From a checkpoint of a small multi-label image tagger: norm layernorm_no_bias.
Rows from block 11 of a small multi-label image tagger, named by matrix and row number. Rows with one number belong to one neuron. Each number is 200 + 30 x the weight over its row's rms, rounded and kept within 0 to 999. All counts start at 0.
After each neuron's rows are labels from the 100 images, of 14848, where the neuron reaches its highest value: "responds to" is what is common among them. Only what is clearly more common there than usual is listed. The data: photos of arthropod specimens (BIOSCAN-5M).
# fc1: MLP up (model.blocks.11.mlp.fc1.weight, 768x128), inputs 43-85
# fc2: MLP down (model.blocks.11.mlp.fc2.weight, 128x768, transposed), outputs 43-85

fc1.10,181,227,215,166,227,195,233,181,180,201,254,215,248,152,200,167,188,208,179,164,194,197,245,192,157,136,211,203,217,221,228,162,220,209,254,189,248,253,224,214,188,212,229
fc2.10,225,150,182,197,259,245,234,214,199,207,159,212,218,202,202,171,135,247,210,247,231,225,156,218,231,191,248,239,180,211,214,231,139,179,170,208,206,167,212,147,198,217,225
responds to: order Psocodea; order Lepidoptera

fc1.494,178,182,255,227,183,207,198,192,211,176,186,176,237,177,223,206,165,223,187,165,193,230,246,226,253,148,174,232,199,220,260,180,178,203,190,184,241,201,204,206,156,177,211
fc2.494,199,201,152,212,283,205,223,184,249,174,199,233,196,219,272,246,179,236,189,224,211,211,223,200,243,196,205,177,203,177,242,162,180,142,261,136,179,174,196,191,219,174,251
responds to: order Psocodea

fc1.153,193,232,221,170,209,217,242,182,246,160,287,208,241,195,241,164,244,187,154,165,191,199,177,130,203,212,171,176,225,203,231,182,205,241,200,157,280,159,172,270,177,194,222
fc2.153,181,181,216,180,205,141,209,200,234,192,208,186,147,142,205,184,200,247,212,247,145,230,206,230,227,198,229,221,180,176,207,229,259,236,207,201,247,219,209,166,241,204,195
responds to: class Arachnida

fc1.537,206,166,184,248,155,166,165,185,262,158,213,201,179,186,186,185,173,198,173,177,169,240,206,191,247,171,223,175,188,214,209,258,166,180,278,278,222,189,201,219,187,221,195
fc2.537,211,211,230,136,213,197,187,188,159,203,149,198,168,195,158,211,236,234,204,174,252,192,167,209,180,237,225,249,219,184,140,197,207,204,180,248,247,200,230,179,238,217,236
responds to: order Hemiptera; order Lepidoptera

fc1.456,219,163,204,196,152,194,163,212,211,186,236,207,187,235,162,195,171,233,228,214,182,275,234,159,271,182,251,173,196,195,205,189,218,187,234,174,180,189,166,180,208,213,194
fc2.456,224,216,209,185,148,194,196,267,228,170,179,237,191,160,216,168,195,188,166,231,255,152,161,258,178,187,175,186,246,245,174,218,195,221,159,202,200,212,192,226,190,208,224
responds to: order Coleoptera

fc1.558,156,164,243,205,185,213,257,203,196,197,202,218,212,176,192,127,176,208,164,161,202,217,201,198,200,165,226,197,181,191,222,223,234,185,250,194,196,257,220,198,171,176,188
fc2.558,213,191,197,134,202,198,151,235,245,205,196,213,188,230,193,215,197,244,210,160,192,190,210,176,235,183,198,184,177,191,189,233,181,179,228,164,153,223,192,190,263,173,168
responds to: order Hymenoptera; family Formicidae

fc1.187,192,196,180,191,184,182,182,198,217,172,199,221,211,113,214,176,293,211,176,201,205,245,189,197,205,159,202,177,193,213,197,219,196,188,218,260,219,216,239,199,165,208,203
fc2.187,152,175,213,209,209,244,200,167,133,205,196,200,161,199,196,213,200,173,226,237,165,207,200,205,171,224,181,190,210,221,232,206,205,212,227,195,205,185,172,181,250,188,223
responds to: order Hemiptera; order Lepidoptera

fc1.96,235,185,188,239,176,154,225,183,155,220,232,235,172,180,231,197,172,231,208,146,193,230,236,163,204,147,167,167,213,165,236,182,237,186,199,164,192,207,201,179,186,204,229
fc2.96,201,175,194,228,199,187,195,173,228,194,215,168,180,229,180,224,255,160,217,167,213,202,170,229,225,135,232,235,210,198,207,152,222,178,207,221,208,147,165,213,242,177,225
responds to: order Hymenoptera

fc1.234,228,200,211,239,187,175,205,197,150,213,137,219,211,175,194,200,193,255,186,184,208,240,222,169,255,148,228,227,254,172,182,150,241,189,236,191,256,209,225,158,184,181,184
fc2.234,243,158,211,204,267,233,188,178,180,201,161,265,183,154,175,126,240,246,200,197,192,174,174,214,181,234,152,231,249,187,191,234,144,174,170,220,224,175,199,195,219,179,201
responds to: order Hemiptera

fc1.655,165,173,202,145,205,228,169,181,222,162,247,193,194,223,167,177,279,180,225,194,180,210,233,188,229,197,166,181,208,199,174,151,205,262,186,201,237,162,175,205,172,214,258
fc2.655,228,211,219,232,217,215,198,210,261,213,181,236,198,229,176,204,184,191,139,271,131,156,228,205,223,230,145,258,168,232,200,164,167,247,193,181,214,160,222,248,259,199,194
responds to: order Hymenoptera

fc1.76,186,180,239,199,150,174,227,215,214,195,191,237,185,203,151,201,210,221,158,160,191,196,190,186,209,171,187,192,185,190,246,236,239,208,205,198,202,253,231,245,174,224,192
fc2.76,196,196,205,156,182,223,209,233,157,189,228,165,188,174,226,179,165,188,169,145,206,225,237,176,253,189,160,206,197,192,224,177,194,182,188,181,211,268,216,241,173,191,219
responds to: family Milichiidae

fc1.316,245,113,170,203,212,211,168,134,160,180,181,233,222,183,188,177,235,223,229,202,175,231,226,225,207,187,169,221,252,166,147,196,203,195,285,179,260,194,169,214,188,176,232
fc2.316,201,229,220,178,216,217,168,185,168,217,189,251,244,258,248,204,160,214,196,149,266,172,223,191,211,186,163,216,188,189,252,182,162,194,189,154,175,212,212,146,202,240,182
responds to: order Psocodea

fc1.667,176,197,196,216,210,193,173,127,198,183,210,184,157,146,223,164,221,214,167,213,182,244,208,236,160,163,240,203,202,166,224,193,266,242,239,207,187,214,224,142,192,206,203
fc2.667,233,260,145,203,245,133,219,149,195,181,208,210,198,165,235,161,181,214,207,207,242,196,168,250,217,171,262,187,184,214,202,233,219,170,203,209,166,231,227,191,203,221,201
responds to: order Hemiptera; order Psocodea

fc1.8,234,177,203,175,208,235,203,160,273,157,222,198,182,172,205,198,233,190,201,218,197,202,166,174,147,225,190,159,187,170,149,223,164,205,199,244,206,253,191,246,203,186,222
fc2.8,236,245,151,199,183,202,209,163,216,210,172,220,262,162,241,205,209,190,197,234,183,199,222,183,201,223,196,186,169,213,219,184,149,202,251,226,158,203,230,198,144,134,202
responds to: order Diptera

fc1.466,236,203,243,172,163,191,194,226,179,187,235,191,163,223,152,231,226,206,205,179,213,231,228,169,196,215,166,221,209,204,205,189,170,182,178,237,189,218,162,177,199,218,204
fc2.466,195,244,183,174,163,206,218,251,205,210,189,187,159,156,177,198,209,196,169,190,219,157,225,177,244,237,186,181,237,223,170,215,169,204,200,203,187,166,215,227,200,222,206
responds to: order Coleoptera

fc1.348,141,188,257,183,196,217,215,182,180,204,201,232,201,181,175,193,193,179,164,153,162,200,177,184,202,217,179,171,257,198,213,212,210,221,237,172,201,191,157,190,176,215,204
fc2.348,208,132,228,211,125,187,215,246,226,196,239,212,156,176,194,116,207,211,167,196,202,231,167,201,200,213,220,163,194,202,216,200,236,246,195,202,194,231,193,203,177,174,176
responds to: order Psocodea; family Lepidopsocidae

fc1.148,192,166,197,201,231,171,226,208,194,210,182,206,184,216,207,244,170,243,158,114,197,204,177,125,202,148,223,221,200,177,253,220,229,214,185,173,224,204,221,208,178,183,224
fc2.148,221,153,251,191,257,233,239,219,216,165,197,200,177,261,190,229,199,199,188,204,243,236,222,239,221,231,179,253,252,242,212,198,164,199,197,217,228,179,181,215,194,196,204
responds to: order Coleoptera

fc1.710,204,178,259,215,173,224,251,190,207,185,158,256,165,178,198,179,212,202,152,157,175,192,202,161,190,221,210,199,200,177,188,213,219,182,213,208,213,235,194,214,183,223,206
fc2.710,197,221,256,202,233,187,236,209,208,175,261,207,215,200,229,102,195,160,150,201,186,178,142,197,180,218,185,223,220,190,294,174,188,227,251,179,188,234,230,211,163,204,201
responds to: order Lepidoptera

fc1.488,219,205,196,255,229,222,165,175,167,185,192,163,196,216,166,262,228,234,212,186,201,219,173,175,158,181,179,201,194,184,169,181,277,207,211,164,265,177,224,244,196,214,214
fc2.488,187,178,215,227,199,241,204,243,225,204,203,212,215,232,251,220,181,143,202,199,193,142,222,183,240,217,169,169,172,196,212,210,238,223,191,147,195,200,238,245,177,211,202
responds to: order Lepidoptera

fc1.16,199,195,258,215,192,196,257,188,187,210,159,262,181,197,196,185,206,184,120,202,192,186,184,150,225,187,177,207,252,146,168,167,199,168,227,192,178,207,221,160,207,199,200
fc2.16,156,207,189,181,184,206,145,244,206,183,208,222,230,153,214,187,160,192,193,288,143,190,244,196,180,207,207,225,182,183,220,196,146,178,239,172,189,243,196,213,186,216,231
responds to: order Coleoptera; family Chrysomelidae

fc1.183,215,181,168,195,204,206,174,166,186,200,211,190,192,187,157,264,224,216,144,141,177,204,236,191,182,169,258,225,205,146,170,250,197,165,201,217,226,224,199,252,200,198,254
fc2.183,186,208,190,202,172,189,195,202,196,210,208,165,197,226,167,180,153,188,195,238,181,234,224,184,289,153,228,152,194,223,245,190,196,254,213,209,166,148,234,206,252,140,180
responds to: order Diptera

fc1.352,220,179,148,181,167,211,205,170,152,203,223,178,171,221,137,255,243,210,201,175,208,249,175,194,234,198,217,213,183,179,218,216,204,146,168,214,183,211,164,172,201,201,218
fc2.352,171,228,186,221,163,168,197,208,236,220,209,168,175,224,157,164,189,211,161,186,165,205,202,180,270,200,176,183,165,252,226,216,221,213,210,212,168,173,238,195,216,194,192
responds to: order Coleoptera

fc1.369,197,243,225,222,199,196,212,207,167,180,214,184,228,190,214,191,238,210,129,230,188,198,251,177,177,192,227,178,221,210,158,152,235,181,284,233,215,210,180,141,191,193,187
fc2.369,205,159,225,181,230,139,226,210,161,171,240,181,192,147,187,181,185,230,202,219,226,286,197,178,209,266,203,217,124,188,201,162,170,143,206,195,210,179,249,171,204,151,158
responds to: class Arachnida

fc1.2,224,239,228,167,169,236,197,195,256,168,208,214,183,246,194,243,235,217,251,224,144,210,195,200,189,201,216,162,251,189,219,226,212,190,164,192,164,181,181,173,157,270,177
fc2.2,233,201,200,175,196,198,172,201,155,252,199,214,192,268,175,182,180,182,160,178,275,196,118,205,163,195,183,199,179,179,177,198,237,168,175,203,248,200,233,162,220,161,193
responds to: order Psocodea; family Lepidopsocidae

fc1.237,210,168,220,211,121,186,159,186,247,197,250,197,187,227,161,220,218,223,133,194,193,243,222,179,178,160,222,179,220,205,172,217,258,149,174,185,274,229,174,222,204,249,238
fc2.237,168,200,227,257,216,193,235,224,205,163,169,189,206,193,163,157,178,131,212,204,218,168,207,146,201,176,234,199,218,213,263,208,200,215,203,182,101,202,188,183,154,151,198
responds to: order Lepidoptera

fc1.475,252,203,239,170,176,143,194,172,253,199,181,188,162,199,221,165,259,256,221,190,154,241,179,160,167,206,226,188,203,201,160,194,236,163,232,245,215,200,188,173,213,175,191
fc2.475,198,202,149,214,224,207,189,257,169,204,249,181,235,212,228,235,186,222,205,147,191,223,216,143,176,186,232,192,141,191,209,182,235,186,215,157,168,276,178,222,200,202,200
responds to: order Psocodea; family Lepidopsocidae

fc1.261,214,209,225,180,125,185,208,188,132,216,209,172,211,206,198,206,195,212,224,181,162,216,263,159,190,182,222,226,244,194,274,151,200,208,164,224,197,205,178,156,186,200,215
fc2.261,206,220,190,175,182,194,244,231,207,248,170,194,223,187,198,208,190,257,225,218,223,182,145,210,193,240,189,209,169,216,180,237,158,181,205,211,199,171,218,157,214,222,146
responds to: order Hymenoptera

fc1.90,193,196,190,249,195,217,167,187,155,178,192,164,180,174,188,210,175,189,216,225,181,194,250,169,208,237,243,189,204,205,200,172,230,244,238,250,237,242,176,165,169,193,190
fc2.90,223,188,228,175,194,208,250,226,213,187,131,162,197,192,229,136,177,161,193,205,195,218,198,251,170,210,203,229,126,252,160,191,236,205,139,213,214,197,240,242,158,167,158
responds to: class Collembola; order Entomobryomorpha; family Entomobryidae

fc1.496,204,216,198,195,154,172,180,177,220,143,189,211,144,147,194,185,186,240,209,190,183,285,206,200,225,196,229,216,192,205,224,241,218,198,270,188,234,180,207,224,191,210,182
fc2.496,246,221,208,170,193,159,184,161,182,170,179,163,166,171,132,223,227,216,145,184,167,226,185,240,173,198,244,259,258,182,164,204,201,167,221,190,216,219,210,196,214,255,216
responds to: order Hymenoptera; family Figitidae

fc1.36,199,240,177,200,221,196,185,183,181,186,167,280,148,179,168,187,213,233,211,233,189,180,191,184,196,189,226,229,227,210,177,219,264,275,198,162,178,254,256,187,200,222,168
fc2.36,168,160,206,205,203,278,220,203,186,248,214,187,217,233,168,194,175,221,170,232,216,145,148,160,208,185,163,191,235,197,205,193,199,215,190,209,179,196,255,237,250,266,209
responds to: order Lepidoptera

fc1.190,195,168,212,208,170,208,250,156,205,192,208,180,154,191,154,215,193,243,218,186,165,251,220,175,181,171,227,224,190,164,274,145,215,245,236,245,282,233,183,184,192,233,237
fc2.190,190,170,221,200,142,155,270,173,171,182,189,181,166,200,211,190,199,196,231,272,215,239,204,229,215,203,229,254,155,197,197,180,229,212,163,234,213,265,172,190,153,176,202
responds to: class Collembola; order Entomobryomorpha; family Entomobryidae

fc1.253,134,194,250,188,199,206,230,190,247,173,192,225,176,193,179,186,167,200,182,182,200,176,200,165,205,234,188,234,195,191,203,220,218,219,235,204,255,251,199,204,152,209,189
fc2.253,212,202,227,177,196,126,233,198,211,218,186,210,189,201,222,204,213,206,166,204,201,174,184,254,188,236,207,204,253,209,258,153,200,203,192,247,204,226,241,187,152,143,204
responds to: order Psocodea

fc1.489,185,214,253,154,162,171,208,164,198,191,209,214,194,181,168,239,222,171,214,193,200,210,233,163,195,231,189,240,219,202,185,173,222,193,212,222,193,172,162,231,205,211,239
fc2.489,191,191,146,173,195,212,191,217,235,169,187,142,199,191,207,214,210,225,147,175,258,182,189,187,219,269,147,174,196,225,191,179,177,190,232,211,136,176,232,213,259,201,206
responds to: order Coleoptera

fc1.67,167,206,184,213,172,177,194,205,186,156,184,230,138,189,142,187,171,199,155,242,162,212,125,194,176,220,223,154,258,203,192,198,227,243,245,235,187,209,207,202,207,265,252
fc2.67,213,176,218,264,280,195,176,205,222,194,215,170,222,194,260,206,212,233,210,174,212,217,182,214,224,186,124,174,215,194,230,174,195,209,192,163,188,166,166,150,225,169,195
responds to: order Hymenoptera

fc1.422,243,167,250,174,197,158,201,160,225,182,214,178,202,176,184,216,271,196,257,200,167,274,179,172,201,185,215,191,188,151,181,200,252,160,203,254,258,152,136,140,195,154,192
fc2.422,206,208,195,201,261,224,208,199,195,200,200,177,238,256,196,256,230,180,207,148,208,221,206,173,185,220,229,189,191,218,178,173,218,190,185,120,166,236,187,244,234,165,187
responds to: order Psocodea

fc1.491,197,194,259,173,155,191,253,204,215,167,249,185,200,239,210,136,242,179,203,182,182,246,234,176,234,239,200,126,188,197,216,209,138,197,205,209,178,163,213,138,193,236,173
fc2.491,238,194,195,257,184,251,173,199,232,152,181,208,207,215,139,185,251,143,236,175,231,168,156,189,195,169,194,193,219,203,215,238,192,203,219,204,211,197,219,195,228,263,171
responds to: order Diptera; family Limoniidae

fc1.169,211,180,257,183,222,137,171,184,216,180,200,166,201,159,249,237,181,192,164,154,221,244,191,155,190,214,273,217,207,207,193,205,181,208,192,146,250,147,208,187,205,165,209
fc2.169,239,176,176,179,218,174,185,173,220,233,269,217,187,200,194,234,169,197,206,210,293,234,180,254,232,205,195,179,203,205,214,197,171,156,236,204,177,196,237,202,150,163,170
responds to: class Collembola

fc1.746,221,181,251,221,182,145,289,176,214,201,224,210,158,170,176,214,199,235,187,225,196,201,218,203,215,195,203,140,205,119,217,190,244,235,223,163,189,236,158,230,213,213,194
fc2.746,208,167,214,216,218,180,210,189,183,183,127,148,227,186,241,128,170,170,202,231,269,220,149,246,212,194,199,189,148,175,171,164,204,148,180,181,167,235,141,197,214,169,206
responds to: family Milichiidae

fc1.381,195,219,201,221,221,228,184,196,156,175,206,140,212,194,238,196,214,205,120,230,198,229,195,239,171,186,178,201,189,224,223,175,227,197,199,201,260,227,227,148,166,181,206
fc2.381,236,247,205,175,164,199,220,194,165,167,173,169,196,170,243,187,191,212,243,170,218,182,219,192,215,251,184,178,215,168,202,163,202,236,191,244,191,232,206,215,234,228,207
responds to: class Arachnida

fc1.493,237,189,185,141,171,151,185,194,176,187,197,200,166,219,156,223,197,225,160,230,136,204,185,230,196,222,228,225,245,188,234,250,223,244,188,287,272,221,198,190,195,211,254
fc2.493,224,174,197,234,241,196,163,164,241,245,213,220,206,206,232,184,232,188,176,255,217,162,175,204,193,151,201,179,221,190,260,188,217,226,196,243,142,220,215,141,203,198,200
responds to: order Hymenoptera

fc1.645,194,146,240,220,223,216,236,218,232,189,197,177,212,179,208,191,167,225,165,156,191,322,245,213,233,175,281,214,205,188,227,165,216,179,212,125,241,214,225,205,181,177,166
fc2.645,201,194,184,138,272,179,180,188,236,156,191,148,188,197,268,203,247,190,186,253,186,259,177,224,211,169,259,169,164,194,252,185,179,187,200,156,208,168,186,198,250,146,213
responds to: order Diptera; family Drosophilidae

fc1.692,196,171,206,187,229,226,190,167,232,207,261,192,192,155,209,208,182,240,222,194,194,174,226,214,219,208,200,132,176,177,229,237,236,181,237,147,189,201,190,226,203,193,176
fc2.692,194,161,127,173,196,239,221,199,244,168,196,97,171,180,198,171,203,218,174,220,232,187,140,244,240,201,204,224,172,173,166,143,182,193,208,152,180,207,161,160,238,183,147
responds to: order Diptera

fc1.79,185,156,221,200,167,129,189,177,247,189,213,143,211,186,219,170,230,194,185,197,181,279,171,194,256,186,209,211,215,184,215,232,182,179,212,230,261,200,176,186,192,170,190
fc2.79,195,195,164,175,160,210,189,181,190,248,182,231,257,183,197,248,212,263,178,219,210,190,206,196,212,247,212,213,188,185,200,181,193,171,251,178,191,146,192,265,181,195,243
responds to: order Lepidoptera; order Hemiptera

fc1.338,208,196,193,151,189,176,172,180,278,151,191,187,218,140,228,192,245,222,153,213,203,219,230,177,238,206,179,197,203,241,189,199,202,223,202,212,233,147,192,232,214,198,206
fc2.338,163,201,191,205,210,181,205,176,133,208,224,215,185,171,165,228,173,182,221,209,161,162,202,248,178,172,209,207,221,177,231,226,250,213,222,188,209,221,157,187,214,238,220
responds to: order Lepidoptera

fc1.639,212,225,203,219,179,176,193,202,210,196,191,241,174,170,158,216,156,208,179,190,190,192,272,253,193,224,267,174,199,202,178,283,217,206,210,228,202,245,185,198,184,155,198
fc2.639,213,174,184,219,184,234,228,192,217,256,213,163,213,230,207,193,221,216,257,212,202,245,217,249,200,180,188,221,213,179,171,193,210,215,190,204,215,121,212,209,234,236,176
responds to: order Diptera

fc1.343,172,168,303,215,158,190,212,207,212,175,194,267,164,179,161,150,146,183,217,144,190,206,251,235,231,243,202,184,186,187,223,273,252,167,247,175,188,220,186,180,184,228,218
fc2.343,253,174,207,254,205,224,195,190,193,200,151,196,214,202,248,227,281,167,216,247,185,186,198,189,193,163,232,217,235,155,180,223,153,199,240,242,205,197,252,161,165,186,190
responds to: order Diptera

fc1.481,153,166,238,191,183,238,218,176,171,201,237,237,174,177,167,186,178,194,177,124,168,186,158,188,216,193,197,152,283,187,246,214,237,232,228,169,205,223,168,174,174,204,187
fc2.481,227,149,196,180,143,210,185,199,199,211,247,234,160,162,187,136,206,237,175,155,226,199,163,189,206,193,195,152,235,213,182,209,258,260,178,184,197,193,181,189,202,197,175
responds to: order Psocodea; family Lepidopsocidae

fc1.725,207,187,286,186,219,204,219,232,182,193,208,201,201,190,233,269,223,206,193,154,200,204,186,194,176,217,187,197,226,160,193,233,228,156,230,201,229,219,244,192,184,148,209
fc2.725,184,156,237,178,258,189,242,217,200,162,201,187,163,224,150,211,213,204,239,194,232,210,171,252,189,250,190,278,211,167,174,234,210,255,184,201,257,151,240,236,221,191,172
responds to: class Arachnida

fc1.85,173,178,228,186,196,177,206,214,293,191,228,245,197,171,153,174,194,226,162,197,162,229,263,239,200,182,215,164,220,214,204,317,211,170,188,223,204,231,220,214,157,193,192
fc2.85,221,132,216,207,241,229,285,147,218,208,143,170,227,213,205,225,210,190,180,151,228,236,220,155,245,229,206,219,229,173,161,180,200,236,206,233,211,186,256,206,199,171,191
responds to: order Diptera

fc1.46,235,198,189,188,241,208,197,138,172,208,215,225,206,239,211,244,193,205,198,173,180,201,234,175,213,208,180,237,207,185,197,188,209,202,222,205,235,224,223,209,182,128,215
fc2.46,194,228,178,216,221,203,177,180,164,213,197,239,223,211,202,161,212,196,215,250,200,157,168,156,164,235,131,142,223,217,250,218,258,211,187,223,190,237,207,169,220,250,182
responds to: family Milichiidae

fc1.95,201,179,163,182,221,200,224,211,268,184,201,177,188,184,186,183,204,212,178,153,193,312,226,227,232,174,287,204,191,150,227,162,255,207,202,153,249,210,207,206,166,182,193
fc2.95,217,230,220,168,229,204,191,215,249,167,181,152,196,192,218,175,205,180,189,233,166,252,170,175,199,169,253,165,162,194,228,222,196,238,189,181,221,205,193,202,275,142,201
responds to: family Drosophilidae; order Diptera

fc1.204,188,239,217,183,249,195,237,148,189,205,212,183,173,192,218,234,180,202,171,154,184,197,204,217,204,162,263,242,194,188,272,149,200,244,191,165,212,188,194,210,216,218,222
fc2.204,215,170,147,209,218,224,202,186,205,185,133,180,199,269,199,184,170,178,213,208,269,185,186,268,211,205,216,245,193,226,217,200,142,172,196,221,245,187,220,215,200,207,203
responds to: order Psocodea